python train.py --image_size=48 --scale_shift_norm=true --attention=false --upsampling="nearest_conv" --optimizer="adamw" --learning_rate=0.0038 --beta1=0.95 --warmup_steps=180
Rows from block 3 of a small image diffusion model, named by matrix and row number. Rows with one number belong to one channel. Each number is 128 + 24 x the weight over its row's rms, rounded and kept within 0 to 255. All counts start at 0. Numbers have three digits each.
Before each channel's rows are labels from the 100 images, of 14976 (inputs lightly noised), where the channel reaches its highest value: "top examples" is what is common among them; "lies over" is the class under the peak. Only what is clearly more common there than usual is listed. The data: Sentinel-2 satellite tiles (TerraMesh).
# convs0: first 3x3 conv (model.enc.1.0.convs.0.weight, 128x128x3x3, standardized in use, each kernel summed), inputs 0-63
# convs1: second 3x3 conv (model.enc.1.0.convs.1.weight, 128x128x3x3, standardized in use, transposed, each kernel summed), outputs 0-63

top examples: snow or ice; main land cover: snow or ice
lies over: snow or ice
convs0.115:155141153116159136073093136112116150115089152134131149116079149128102113162155137123148139104131127112101115098129147102091127106098112166098096130136107169168106148102109173152118102121108148
convs1.115:135131146121170141132092146114088134097114152147135145085111113102054140153147148135157164118126135149139136153128120109138131170078120126076120135159148112122140150150153130123099172105116123

top examples: clouds
lies over: clouds
convs0.15:136131138152144154139124124173147143167145130115142122115100117156113146142144130099138137131112082119095141116175183122096123099123092116133126132134127157142085106112106127118087105105111114
convs1.15:104127104102135106121131116085102120086101115086090106156171129099098123133117090092113109109096121115113137119159167159125096120148130103157148097117118146099153121137141102116110095146152101

top examples: snow or ice
lies over: snow or ice
convs0.54:120143115123110113126084141104133099091108120153119121115106147092098094118101140154118102131153140110149113128116126108120168139100135156087088120132111125155134163121142142180150135117104162
convs1.54:040136149122146109115149134128125126155135134160152154184132147133155200109141127173140166122135172148104113114110103118111115111113153146119134133149125080122137128112113147122161112181149112

top examples: snow or ice; main land cover: snow or ice
lies over: snow or ice
convs0.10:146120127160147105164066108158132135128120123098089118117129131128069112139143103088126123109104107107132150144162174140114161125128088135124126160146136155156106145140141134140117111106130138
convs1.10:143142140157164149153163117156150155207154135114138122129146089131132131162149119108147136166121103136115136129170182133125085125128121095143143083094119179122126087120129124115106113130129109

top examples: snow or ice; main land cover: snow or ice
lies over: snow or ice
convs0.125:166150152138159128120077136120131145116099153127124146099098148130092109168150133105149132104132100099115133121135151122089140112107084158106100141128114172171091139119125174143105093088109144
convs1.125:111129164133179158128150155144109141134143161146168158131120086109105128171161162131166164155150112147146149163178170124145114161111107133115135166123150134129116137154143118137084172135132129

top examples: clouds
lies over: clouds
convs0.81:081094117061114126054100104110080122110095116108103117109093058106095116110118110097108115082088148138138149137159155138164116116163156141168150127170154154097147130143121127118155140166144126
convs1.81:098100101151114053153112073127143088108130087082099099152147168133107156088092056105098121115119147129131130127126124146132138120141135097140144105141130078121151100128144120116136109159158129