Rows from block 5 of a small image diffusion model, named by matrix and row number. Rows with one number belong to one channel. Each number is 128 + 24 x the weight over its row's rms, rounded and kept within 0 to 255. All counts start at 0.
After each channel's rows are labels from the 100 images, of 14976 (inputs lightly noised), where the channel reaches its highest value: "responds to" is what is common among them. Only what is clearly more common there than usual is listed. The data: Sentinel-2 satellite tiles (TerraMesh).
# convs0: first 3x3 conv (model.enc.1.2.convs.0.weight, 128x128x3x3, standardized in use, each kernel summed), inputs 0-31
# convs1: second 3x3 conv (model.enc.1.2.convs.1.weight, 128x128x3x3, standardized in use, transposed, each kernel summed), outputs 0-31

convs0.30 [150 133 116 136 118 116 137 132 136 116 145 119 126 126 122 146 120 128 130 125 208 143 121 134 125 113 132 152 121 120 142 151]
convs1.30 [144 119 121 104 100 169 114 157 130 122 104 126 153 134 123 130 166 108 129 131 185 105 128  78 120 120 156 132 110  95 117 136]
responds to: snow or ice; main land cover: snow or ice

convs0.79 [ 74 108 120 108 117  93  83 112  95 116  95 108 117 111 109  89 119 120 102 113 113  73 129  73 101 123  82  89 109 114 128  90]
convs1.79 [ 83 110 120 120 110  84 116 150 116 155 133 124 151 149 120 109 131 127 177 152 195 116 149 130 102 122 119 115 117 119 138 128]
responds to: snow or ice; main land cover: snow or ice

convs0.80 [ 86 127 108 122 110  92 111 103 125  93  91  94  96 107 115 108 142 104  87 113  89  54  95  51 102 110 106 106 114 103 118 139]
convs1.80 [147 110 129 121 119 100 115 110 115 147 128 126 135 130 127 124 100 141 141 137 194 117 128 104 122 125 121 132 118 114 132 115]
responds to: snow or ice; main land cover: snow or ice

convs0.64 [151 137  94 157 110 136 137 160 125 135 150 138 166 114 110 113 154 108 116 133 155 117 180 116 111 115 129 138 103  93 107 155]
convs1.64 [158 103 157 126 106 149 148 169 148 113 129 126 150 156 143  92 172 152  92 140 149 163 160 113 119 128 137 117 135 119 151 171]
responds to: snow or ice; main land cover: snow or ice

convs0.50 [154 127 101 163 124 117 158 145 124 146 147 119 154 149 121 101 139 107 161 140 151 145 156 139 125 113 112 113 120 116 140 141]
convs1.50 [187 136  95 127 120 129 139 106 143  96 120 123 105 109 115 131 142 112  99 149 112 105 137  82 144 126 125 143 104 116 100 153]
responds to: snow or ice; main land cover: snow or ice

convs0.65 [157 124 103 138 108 118 137 141 103 135 132 114 133 127 103 106 121 104 123 126 200 125 150 112 118 110 107 119 103  91 119 117]
convs1.65 [157 123 123 107  95 158 104 151 129 114 110 130 148 139 122 110 156  97 126 136 160 127 138  79 122 118 147 110 115  99 116 123]
responds to: snow or ice; main land cover: snow or ice

convs0.12 [149 134 120 129 122 122 129 129 134 119 140 120 123 130 124 146 120 129 130 121 213 150 121 132 129 116 133 150 123 119 140 142]
convs1.12 [175 110 134 111 103 144 120 151 129 109 104 134 158 128 127  95 178 118  78 116 181 125 136  80 115 130 131 100 120  99 106 137]
responds to: snow or ice; main land cover: snow or ice

convs0.108 [132 111 125 114 124 107 110 103 111 133 125 123 123 125 122 104 111 124 134 113 189 150 118 151 119 123 105 101 124 132 124 113]
convs1.108 [164 126 110 123  99 142 131 156 129 122 106 123 151 148 122 110 173  94 125 138 160 120 112  74 126 114 127 105 115  95 125 146]
responds to: snow or ice; clouds

convs0.115 [135 108 126 115 122 104 110 100 108 136 129 124 124 127 121 100 107 125 140 112 186 158 118 159 118 121 101  97 126 138 125 112]
convs1.115 [150 127 111 119  93 172 127 179 125 116 109 119 138 130 114 121 161  97 108 120 152 113 118  49 113 111 133 119 110  90 125 146]
responds to: clouds; snow or ice

convs0.9 [100 163 135 123 111 151 120 142 162 117 148 126 134 142 138 179 158 143 124 128 125 114 139 113 120 119 169 175 136 124 160 154]
convs1.9 [ 82 133 148 137 122 150 139 164 149 142 144 134 165 153 146 140 180 150 157 121  65 146 151 163 115 135 152 139 144 147 154 150]
responds to: snow or ice; main land cover: snow or ice

convs0.107 [110 119 115 102 106 112  85 131 132 142 158 146 154 163 119 105 134 133 178 133  94 169 140 182  95 120 131 110 117 145 147 120]
convs1.107 [107 137 140 158 117 122 161 160 165 146 156 119 142 142 151 130 163 154 124 128 112 157 132 139 111 128 152 133 146 137 155 178]
responds to: snow or ice; main land cover: snow or ice

convs0.83 [172 116 100 140  96 133 139 150 119 113 108  99 118 127 109 101 143  92 146 133 152 133 144 126 118  97 121 108 104  80 108 152]
convs1.83 [225 120 116 127 123 133 128 108 113 128 121 115 117 126 113 123 106 114  98 137 129 110 129  76 137 120 115 132 111 104 126 107]
responds to: snow or ice; main land cover: snow or ice

convs0.104 [151 111 127 132 119 116 120 125 104 145 152 134 142 159 120  83 116 121 174 126 130 191 146 159 121 123 102  86 122 135 130 117]
convs1.104 [160 130 144 132 134 139 140 118 155 115 125 138 129 127 148  98 164 143  93 115 144 156 100 134 134 141 141  97 139 132 109 161]
responds to: clouds; snow or ice

convs0.13 [170 135 132 100 130 167 119 124 126  81  60 120 101  99 127 125 140 116 125 137  98  85 128  89 161 132 135 128 118  87 116 111]
convs1.13 [123 140 136 180 136  80 163 114 153 152 157 151 158 125 152 144 133 162 143 148 187 119 108 125 116 138 127 162 155 141 144 172]
responds to: snow or ice; main land cover: snow or ice

convs0.33 [138 152 151 160 125 145 150 153 144 149 151 147 149 166 154 120 170 113 136 154 138 143 123  98 124 140 149 139 157 125 165 159]
convs1.33 [186 140  91 111 115 140 112  98 128  94 102 111  75  82 107 144  98 106  79 109 116  80 133  71 165 116 127 153 101  92  95 122]
responds to: snow or ice; main land cover: snow or ice

convs0.49 [135 116 109 127 117 104 132 124 108 133 129 114 129 123 110 105 104 113 129 127 204 148 134 137 118 113 104 112 110 114 123 114]
convs1.49 [153 118 107 120  88 169 130 187 133 101 103 103 141 142 113  94 169  96 117 130 187 129 143  80 105 107 147 118 104  85 115 145]
responds to: snow or ice; main land cover: snow or ice

convs0.55 [135 116 110 126 118 104 131 124 108 133 128 115 128 123 111 105 104 113 129 127 205 148 133 137 118 113 104 113 111 114 123 114]
convs1.55 [165 114 107 115  84 146 126 175 119 100 104 106 137 142 108  95 157  91 103 121 176 132 145  87  99 103 132 117 101  89 117 135]
responds to: snow or ice; main land cover: snow or ice

convs0.60 [114 111 115 110 106 106 122 119 104 130 120 103 119 131 120  90 110 126 129 134 110 133 129 117 109 112 100  69 112 111 140  87]
convs1.60 [150 123 108 111 108 134 109 145 111 120 117 110 138 128 109 138 109 107 159 139 166 131 137 102 122 109 129 151 107  95 124 119]
responds to: water; snow or ice; main land cover: water

convs0.88 [185 137  96 152 107 144 130 165 124 134 156 129 148 120 114 117 136 100 127 116 173 144 176 126 123 107 133 136 113 103 100 151]
convs1.88 [226  97 110 102  91 114 123 121 131  83 104  99 109 112 113  91 144 123  82 131 149 121 158  75 126 111 124 125  99  95 103 147]
responds to: snow or ice; main land cover: snow or ice

convs0.5 [ 91 141 106 136 106 117 135 176 145 137 149 122 140 150 118 156 140 129 133 149 139 129 189 126 101 105 144 166 119 116 159 152]
convs1.5 [117 124 152 115 105 164 122 170 143 131 130 123 150 151 140 114 176 156 114 110  90 174 190 143 111 128 151 110 133 132 141 142]
responds to: snow or ice; main land cover: snow or ice

convs0.18 [146 136 121 133 126 118 133 134 132 119 146 122 121 131 126 144 113 129 128 123 211 149 118 129 131 119 130 150 125 118 142 141]
convs1.18 [139 141 141  98 137 146 100  99 159 102  96 155 140 111 146 136 182 136 112 117 198 106 124  91 139 151 155 141 133 111  89 147]
responds to: snow or ice; main land cover: snow or ice

convs0.81 [ 46 137 134 132 129 122 115 123 131 149 117 153 161 130 132 128 142 124  99 124  71  93 132 123 102 144 132 137 134 134 127 124]
convs1.81 [ 80 122 176 162 141 113 160 177 131 159 160 153 166 165 162 109 140 153 135 118 119 170 129 160 117 147 123 101 169 157 161 142]
responds to: snow or ice; main land cover: snow or ice

convs0.32 [134 115 109 126 116 103 131 124 108 132 128 114 128 122 110 105 102 113 129 127 204 148 133 138 117 112 103 112 110 113 123 114]
convs1.32 [148 122 109 110 102 177 114 159 126  96  96 112 136 127 113 106 171  97 125 131 182 118 134  97 125 116 139 129 108  89 105 138]
responds to: snow or ice; main land cover: snow or ice

convs0.24 [134 117 110 142 112 104 141 158 117 113 141 115 122 120 119 107 120 108 129 137 155 130 179 115 121 109 113 115 116  96 131 139]
convs1.24 [179  95 112  90  84 147  97 143 100 108 105  98 136 136  97  97 131 102  85 119 131 144 165 104 105  97 117 119  94  94 118 107]
responds to: water; snow or ice

convs0.96 [131 110 125 113 124 106 108 103 110 134 126 123 124 127 122 103 110 124 136 113 188 152 119 153 118 123 104 101 125 133 124 112]
convs1.96 [141 138 110 113  93 171 119 154 147 104  97 120 133 125 120 116 173  99 133 130 174 119 123  86 116 114 141 124 113  97 106 149]
responds to: clouds; snow or ice

convs0.110 [128 110 125 111 123 104 104 101 108 135 129 121 122 129 120 104 107 125 141 112 185 159 121 159 116 121 102 102 124 137 127 107]
convs1.110 [160 157 112 117 149 100 113  33 145 122 120 137  92 130 133 162 108 108 129 152 123 101  58  91 175 140 111 137 126 121 128 116]
responds to: clouds; snow or ice

convs0.35 [135 116 110 126 118 104 131 124 108 133 129 115 129 123 111 106 103 113 129 127 208 149 133 139 119 113 104 113 111 115 124 114]
convs1.35 [156 128 114 117  94 163 123 169 139 100 109 121 146 134 122 102 171 104 113 129 175 111 147  56 114 114 143 123 115  94 119 150]
responds to: snow or ice; main land cover: snow or ice

convs0.105 [125 107 127 111 120 100 100  96 108 136 135 124 123 130 120 102 105 129 143 108 164 166 128 168 113 121 100  99 125 147 130 107]
convs1.105 [102 152 104 116 126 126 112 104 148  86 108 115 101 125 123 143 155 104 190 149 149  85 105 122 145 124 138 130 113 109 105 141]
responds to: clouds; main land cover: clouds

convs0.112 [131 104 140 106 121 102  95  93 107 136 130 129 122 130 128 101 103 133 145 106 156 169 127 163 119 127 100  88 132 148 136 104]
convs1.112 [102 119 104 114 114 142 124 153 126  79  92 114 126 112 108 126 149  94 151 123 188  96 102 136 117 113 138 138 104  92 100 137]
responds to: clouds; snow or ice

convs0.121 [130 109 126 113 123 103 105  99 108 137 131 124 124 128 121 102 106 126 140 111 184 160 121 161 116 122 101 100 125 139 128 109]
convs1.121 [109 148 109 115 102 165 120 136 156  88 103 126 129 122 127 111 182 101 124 119 153  95 112  93 118 119 161 123 114  98 110 160]
responds to: clouds; snow or ice

convs0.62 [ 73 103 154  76 116  86  81  90 117 126 104 104  97 136 131 119 114 139 110 105  91 123  61  96 105 134 104  96 134 139 158  98]
convs1.62 [ 78 124 116 146 144  62 144 127 112 155 145 130 138 136 121 133  97 123 193 160 131 115  99 156 116 128 103 133 132 143 149 117]
responds to: snow or ice; main land cover: snow or ice

convs0.91 [162 126  97 158  98 118 153 155 109 134 145 109 139 134 104 109 127  98 128 124 195 126 157 132 113  95 112 121 104  84 123 137]
convs1.91 [223 110 118 120  95 141 115 151 112 120 124 108 124 137 107 101 133 108  92 143 163 141 139  83 121 109 107 133 107  97 127 121]
responds to: snow or ice; main land cover: snow or ice

convs0.100 [147 104 126 114 111 104  93 107 103 134 149 124 130 140 114  96 107 124 160 107 152 195 132 171 112 116 100  96 119 141 133 112]
convs1.100 [ 77 126 107 122  92 110 127 154 144 103 125 112 130 129 120 100 175 112 152 135 169 141 140 106  91 109 138 101 113  98 103 154]
responds to: clouds; snow or ice; main land cover: clouds

convs0.116 [128 104 124 113 115  97 109 100 102 133 130 118 119 131 119  94  99 122 139 112 160 157 118 153 113 114  94  83 122 131 129 106]
convs1.116 [141 124 100 120 110 163 125 159 115  84  97 113 124 115 100 112 150  91 108 111 183 120 115 106 127 111 132 126 103  92  94 131]
responds to: snow or ice

convs0.31 [148 135 121 131 121 123 131 131 136 119 144 122 125 130 125 150 121 132 134 124 215 154 125 138 128 117 136 156 124 124 143 146]
convs1.31 [159 117 134 110 113 157 113 133 128 120 104 136 156 132 128 107 175 120 104 117 192 105 120  81 119 131 144 105 120 103 108 139]
responds to: snow or ice; main land cover: snow or ice

convs0.21 [145 124 116 120 109 117 114 160 112 115 129 103 108 141 114 124 104 118 141 135 185 142 150 108 122 106 118 134 112  94 132 114]
convs1.21 [142 136 161 115 133 146 116 108 150 148 119 165 179 143 161 115 179 145 123 123 176 131 156  79 124 151 149 106 150 126 119 132]
responds to: snow or ice; main land cover: snow or ice

convs0.122 [137 108 128 115 123 104 113  98 109 130 123 123 119 123 123  99 107 125 139 109 168 154 118 154 121 121 103  87 124 133 122 116]
convs1.122 [165 122 105 118 115 183 118 166 115  90  91 107 126 119 104 120 147  83 105 112 169 115 135  92 140 111 130 131 105  86 100 126]
responds to: water; main land cover: water