config = dict(
    model='image diffusion model',
    dataset='Sentinel-2 satellite tiles (TerraMesh)',
    train_examples=145000,
    image_size=48,
    horizontal_flip=True,
    conditioning='none',
    arch='unet',
    objective='v',
    cond_dim=256,
    norm='groupnorm',
    activation='silu',
    weight_standardization=True,
    pixel_unshuffle=2,
    widths=[64, 128, 128],
    blocks_per_level=3,
    scale_shift_norm=True,
    dropout=0.05,
    attention=False,
    upsampling='nearest_conv',
    init='kaiming_normal',
    residual_init='none',
    optimizer='adamw',
    lr=0.0038,
    beta1=0.95,
    beta2=0.95,
    eps=1e-06,
    ema_decay=0.995,
    steps=6200,
    batch_size=128,
    epochs=5.5,
    lr_schedule='step',
    warmup_steps=180,
    weight_decay=0.3,
)
Rows from block 2 of a small image diffusion model, named by matrix and row number. Rows with one number belong to one channel. Each number is 128 + 24 x the weight over its row's rms, rounded and kept within 0 to 255. All counts start at 0. Numbers have three digits each. After the name is the row's rms in percent of the matrix's.
After each channel's rows are labels from the 100 images, of 14976 (inputs lightly noised), where the channel reaches its highest value: "top examples" is what is common among them. Only what is clearly more common there than usual is listed. The data: Sentinel-2 satellite tiles (TerraMesh).
# convs0: first 3x3 conv (model.enc.0.2.convs.0.weight, 64x64x3x3, standardized in use, each kernel summed), inputs 0-63
# convs1: second 3x3 conv (model.enc.0.2.convs.1.weight, 64x64x3x3, standardized in use, transposed, each kernel summed), outputs 0-63

convs0.43 077:114146160125128127151136102150098127143100080106130133128193163101134137079105073138118141124146120120148120138111108117122076085149113139132149108128142142119139069135170138164142131132106122
convs1.43 072:123156149160123127093146179138136100126160154165103145156137110122126113113122131117130116130109136124118115125097127117099100114095065084105078128124143086135099157094099110106157092109117098
top examples: clouds; main land cover: trees

convs0.38 109:100144133131125141131129122141130137125099100109142118128174220107133168068118108160121159130133126121126106151120141100119094086100128095135139121139139132143125074128175127140131111101135137
convs1.38 110:117136143144114129108116157138150120132128147142096114137124098140124108112109121113145117125117112103124123129116123104114064114088098083083087128101135112101079135094090122115134059100108085
top examples: clouds; main land cover: trees

convs0.1 078:116093134093090147142133123081108116115164143137136117116098125121096104182112128123148097091078112127150139109154154069144133134143129121105131141099148143128147160109094115082108142143163142
convs1.1 106:132146132117128171133124096122135144141163113127107142144085141163108128169137135146179137130119094141162181116201120104162122143128134136116126195122157160130149141112129129133109112160122135
top examples: clouds

convs0.16 100:185157130128087117167151141161145111150146158128131115109117084141139099112130132137143096120119150149130152155176106129107142092168121133153112140148133138157114098130056125128135173149129117
convs1.16 117:114133118126173175092139145162112196112134106100120127113135155129110162133134113145134094128102127119115134123118109136144145114095112168147149148128165093113140109099119129118124066094115181
top examples: snow or ice; main land cover: snow or ice

convs0.50 084:146136140124167142105102125061138110133121088110132137176107135109123135140158117127115125147124104108143146129138118149145134147127114155077082141081162128118136113125137073121077079138102129
convs1.50 095:130065104124098075112099112098118133095104127141157147103095127138109112136099163132143161140105167130100145155126166159128120099130133128112143113145137142161149153119143147137075126122161089
top examples: clouds; main land cover: trees

convs0.52 107:138110108149141111097137153114122149103158126144115128151113145116113128132138120121109118136090075101108152133150160170157160136104155147097079121120114125121105136122136073105052100112159131
convs1.52 101:119112118090104083111107063075148125087131152128153134122106135116088103141126128124106151147110129138129151118138161224121118115126115150121128133113120147124129133148161121119108141125164140
top examples: bare ground; main land cover: bare ground

convs0.6 150:143183120163130146119126131095157131135141139127122170194076135115133133150126134127122149111113143140110116129090132153125142134112040116117114117101103117103114139138134079128102154131134158
convs1.6 164:109208134152122124153130112123139134167162152134125155145057139138128079125105133114125138119125133127115114058131133150120150138136074139099122126101125115113124115120122083114144140157128147
top examples: water; main land cover: water

convs0.5 146:139107148122134163135126125097098128112126127132130146116140135130126120131143134146110148163134094130147167128175102134109110124133117159035086103141134168108143111093127056116142137109115109
convs1.5 114:129131131115120021115137131112129132169136118105129124145146148126136162145137154137162129125141128116096083111102083120145148137127126130169196121115114101125145124152119137108126119166129123
top examples: clouds; main land cover: trees

convs0.23 145:124133169111141140123129107123135136115132135112130144155155165157071142131143093142137115122092105133165172105172128102110120140130119148129113106100174168104145040112117145115128138122124136
convs1.23 061:103092119092117121161125110108188116122116153122113108091145107109125122115134109126159101062175123127123156134136118198108113097122127143102104100125098119104120115125128104123162148153144136
top examples: snow or ice; main land cover: snow or ice

convs0.24 085:083162131107126103160143101060147096118089126139138140159139101144120121140078160104117119123123121184122153144126141104132130159109112141140156136104139123173156144156121160086144137144147117
convs1.24 119:107175140154138130114149111112118134135126164126131118148141134126118122122155144133116117134143082085151121142138130124120137141128141162186081152161105160132076113144087110152202152145151120
top examples: snow or ice; main land cover: snow or ice

convs0.40 096:135147117134065135116131131145144106129147138069112125135126085111110160171176121127170118134149127141160133101166118113154125168133167151160129146129096117141155125118088111121141127169135090
convs1.40 118:182132146102133128158114133134158126139105149141148131113078120152156114121094141133114154153136144144117141119124128165112121151129118119104133069130122149130094117132198110127095185116142074
top examples: snow or ice; main land cover: snow or ice; main land cover: bare ground

convs0.33 080:095093129113137146140127124105114115118084063109154115099152120121116148103082146127122128098120160138090118167141133128094090130120121109169183130122116158156115119125150148151138132084158153
convs1.33 115:138126120125140113106150181117107145135138107150105075128151115126141153118151144140127079120148125102128112135114146073140143147135096097132074121131144128156094164097090078121165117147126091
top examples: snow or ice; main land cover: snow or ice

convs0.53 101:135126092113125123078138145191139139136122128121153145126096126111178122125166109131138102121094119126103115133118124144170132151111170121096147152149146090120055155098133117098096130118132111
convs1.53 144:131149153128113090122145112104125097127111131152112130142119209147086145123119139120161135110109137115143112148118120116142106134099148108115090151135135123099131113179207146153138107139108164
top examples: snow or ice; main land cover: snow or ice

convs0.42 073:090172119145107134131142144136124111129138109113130131133145148094126154110129108145150131130170135080117104137153146098177146153119125094144114152125087115126110106146099065161131062113121093
convs1.42 132:160144149137114145147138129121145133136110223136150145125092084134149089130134132113103131174122158136135146116124150176126125133149129121086145098140115119106109180139111151151146161148125117
top examples: water; main land cover: water

convs0.46 098:155126126104075150157130119152117092155165152142113097113132067109131114119121107127128122128155139163158114158116109123130148142171134166119126135118142149155159090127095113148153167176103103
convs1.46 109:128125130154177144107168145126138131119131121139120116118155136152126156144137129151128093151064138138122126122103131094132132117089116138111135111123139120176119166080124140085145078094143195
top examples: main land cover: water

convs0.21 078:141163116177119123115161113141173133155150129129116121128199131126139114120130123147152014126129134106118113146132121148137111111125137163131184131136136130119139138133134148123142144134133116
convs1.21 084:122111148130135107165162125107153123077145144129120107135169145098127097130179110151102083108135103154151140133130168112116120090120132130098102133123112122079162111154136183134160141129088133
top examples: crops; built area; main land cover: crops

convs0.48 070:153123123109129088133129110100108142106125166131087125143120164156077110168139141114116141146118089119156148110155153127132143121135155145093103098074107145112153110109123104115056121145104131
convs1.48 079:134118124107125148135121117106140119135124117156135146134116181171099122097109133124116156131114118121130135171151206130118144146169167144125142134149143177124165104147186111134099150112123170
top examples: clouds; main land cover: trees

convs0.12 084:161121117144090132111103124126135137139145128151110103126128123117128126147140154145114096129193134102181126088130121124146181150133130151082085138124117089111130159157109085141084095160140126
convs1.12 097:124091129159148128124103149070137133102115116114127144107125137127099141090097127087132161122092172141103154166146111129106108115124151110101149106137127138105158085087151138143071147099119147
top examples: trees; clouds; main land cover: trees

convs0.15 113:112195135143098128149125136108162143143084094144175137160089139087132151120167131146122101101133166116112121133121125154138071158141117154148124146133140112179142132132129113125095117145101117
convs1.15 115:119120096173136134155142141107153116102089111141172142107104147108153115158139160114104106097104149129108118088130116152119077140155188117105125132162161111153149124145119085104103127158143125
top examples: main land cover: rangeland

convs0.60 069:127121124100106134145085112126143093129138142132163152117171147134073112122107111112125120099121166149134114124103105126099085146155103129145146117163137089107136168076139168160162141143143164
convs1.60 100:109104093141120186097141125179109145141137077154086122122145108106128176133126130134168088133106120137133135141141118094164114100075147113149127133133104142152124113133102122096129106149128085
top examples: main land cover: water

convs0.19 089:142127118126106138094129185154141123151150089135202130133159107122166164116121114108149124119129183165092127141119113109150140145139125090158113142147140100126099143121105119131143161123120080
convs1.19 059:115092146094096116193106117120109170145124083167121124115141137098158121158108125120138137113136140125098134151112132066104129129146145133129149124125183118136174140146101142111113160133085114
top examples: snow or ice

convs0.54 117:119130137129209095094119130109136195110116136156131137145133136136103113095116087112120109122098120092116129160132121154108097127113112136128117087151156152129091112091176118122107104112120140
convs1.54 061:115080130104118102147106063106147113106149147100153133115134104114094120128155109125129120099171155139142169110132099189155125097122114135106100125103093140126115109169119134112158155153151135
top examples: water; main land cover: water

convs0.14 090:155135141086126126127100126106155135118137147168129137157075126124118143145150123062131183107121129174149140109149138103121118083146102106145083130117110125137141156136123146138133099178090114
convs1.14 104:104104155121137145168120155178139115135135162071147137106096116126144148128124092158116181121180119094149090131115127130122163145129124107153119146176131116115117086129118091153144132101129138
top examples: snow or ice; main land cover: snow or ice

convs0.39 097:119135128138097121147139132164146067153173114115140164152135125122133168145159102155136130127153127125151140135114153120142152197085122132161133146123137121101159067121080114104135131118111118
convs1.39 116:176135153103172102137129110103091116125105154144121149093124097146120101140106131122123130121088144140126136126133146154101121135147139154069119082120145153128106183097151160115090165126139160
top examples: bare ground; main land cover: bare ground

convs0.61 079:144163124095122124095099140114171120094130116148175161183096137117097164155174128144168142129136096135126140133156168141113114117111103129152087156139126137122154114105123112133096087117146111
convs1.61 089:132095108097106076139060090097171149125106118121175120129095139129114098106137110108101125103151120102137116147138131182138126145136133147102146100125142153152123131137108160158120097133133089
top examples: main land cover: water

convs0.41 112:106140128144125121115128136141130146112101105113141116131144241107120186071108127155118138124131131118123117144124143109139107112089125104139123135142138129131116092124183117153126104105156125
convs1.41 077:119140124125103093144118160165141136124170144171094123128110116109161116122117126120137118122135157116139139102123111120112070108115074090076080124112088109107098117119125113093159094121099134
top examples: snow or ice; main land cover: snow or ice

convs0.13 087:118128122140129140114095170122139125151106187129146147114104110127124084140138118149153108170105099110126134138131121151127137143098147175097179126213160123157113140127128114121152113143157122
convs1.13 082:141073113086142108174106150126137149107148101119123117175160112083132155111140148129097151129155165140117140110145105118130112155145115130169110095103104133166177134135117156094151148144142112
top examples: main land cover: rangeland

convs0.59 076:139140135138161115128164130072124119139154124149106139152123151121102106146153126128138118114108081089105130151141166163116143142080132133086099091099145108098154118109108087090105118083108139
convs1.59 088:130092119126102115093099098098122129090076105108153123118111116136099088120086131113124121116107130142118151156135158170133126095135114148129165126099155168167118171129125156164089114141143099
top examples: clouds; main land cover: trees

convs0.44 094:153151156140144128152123154164136099139117105049156119140154057129116108130141044145125112121128128130124130112146116124108126159134118132131126151145118170135119141136105141162147134136155150
convs1.44 095:145130123129145142137129183154154110132111110144150144111126136132162142165125156138130109092119139166124093125108145102083136123110107106107122106157145118161126150089110133049144152132159077
top examples: main land cover: water

convs0.58 118:116128133126204115093117128110135195111110135153133137144134131138104112093123087111123108122099118094115129165133134154108095124110113128131120088147155151129087115090187122122104100112121135
convs1.58 057:111111130094117113173094074091146135110134182107136130073095101099093110114139132126131119162160133125130149132137135185141105093119115130103108086113131134141116119145114133148158148160149147
top examples: clouds; main land cover: trees

convs0.20 082:122148125136133108137147155152159142145140207125161161064129122125140108130119121157157118160124123130125119143155137142148115116137168162102187143181141140103127130128133118101172105140131138
convs1.20 070:107110152103124086175118107132121090065122134141148129109156144111111157128119115126100123101116132122219130099138132109138141111143121101136110098102123097089151118168133151142131156136125123
top examples: crops; built area; main land cover: crops

convs0.62 082:116107144128083137181145111122125066148143112139130137149140120151079156152139140150163157162149106150114156137147163128067100140115110119115108106103112113113160130128074118146119120122142112
convs1.62 097:132148123121155118139132095117110170112126113123133120128122164149111096077165075117112140157114066103146127149130143129131152135168152165161145102140145156143141119110122113193105118135112159
top examples: clouds; main land cover: trees

convs0.49 086:113171140142132124119162109070121162115120156136111156162157129127113147137119116127149173160169090126144138126135138128095083150121142148089083120124134150153126107113140103126059118119110117
convs1.49 075:135138097121122095126123110117124085109125125132143137151114165148128074092102138133133152121104172105088144156161140213119136113134129121098117117089144158151124147114140127142088127147160150
top examples: clouds

convs0.4 116:118126106200153117106120177107119133115136120140147122131109131108124153144114144100085141166140176128099104127074114162136133134096149120106108119180113096123105150123144097131118114094137159
convs1.4 060:160138157093119123152097147182080174104147153140136119188135123115116118135140106123153125113106153161137103107098129130135147152152099131106130149097125112130136137155102156116175141164118172
top examples: snow or ice; main land cover: snow or ice

convs0.51 099:129112139146166110127139139077129174115126130145117143145101143140075140132117120134128118119101107084132134151144130155142131143091093144107112086136129168124135083124151088141070130107093177
convs1.51 080:146101130096106120147098123105135097081094129121139122129145131116135091134120141128092132138147138158117127158145195174114155112192170135113136159110166113111138172141141137107109134150149109
top examples: clouds; main land cover: trees

convs0.0 094:141125101137127137104147172123140125115128084130172114160083073097145129118100112088110122142114142133100104146083096160142150118114095124142152141149099117192107148157146124145115147128144140
convs1.0 062:146141114103136110195111121137126111108135106146133114133157108133131120152130072113120134135150130143158124136140037123127114104122078157140154156110119116160142133141155142169139145116083118
top examples: snow or ice; main land cover: snow or ice

convs0.63 079:166123130124142157119150115126154111126156153087101136147136121164106133147185104122134135138116095101142174097156120126118143143133196134091112118100133144109106115099111120100064108142121140
convs1.63 111:120115114154135127126130107098148103138108120145130130121085144158106105123087134149145168118086103127135128186129167158123117115133150151100138101152131177154160116128176093160078152116147117
top examples: clouds; main land cover: trees

convs0.3 066:133108106130107092129137177124162104090110106125115114073128129143119121118110125100075114086103124120109124148125161102163143122135176097154121133160076116181143151112123122118132122140161132
convs1.3 090:162106112123128149080105161134139103106133165084168149120192100124143134121152111125109112142159162130137157117137148153133146147129163133157141131173091154156098134113132172135126100152145128
top examples: clouds; main land cover: trees

convs0.11 119:136100099128126118130092101139122123177129101106111104186087124132122131133124125120152130103129090096105109134111108181129113095100135141150181140092125115144144130154138153120066109164109136
convs1.11 111:109114152143106191106116145127130127115136157134135138111117158114170122157151086167075125127143132126139132117137185115116128121132169110100047156150114132115106130090141113121128124106126133
top examples: built area

convs0.36 125:062116145109108117139071113148111123130121109126093088094119169127124160127123134149160086065133158125138122113133146088129122155130144113189141138126136119104137132130092140100152134135141136
convs1.36 092:172119123127172153149108121111141153096108094147127102123134092132126115098126126104114113134125126164172160150162089127138140100145097161119088114135119186167122142132134137183137114160105115
top examples: water; main land cover: water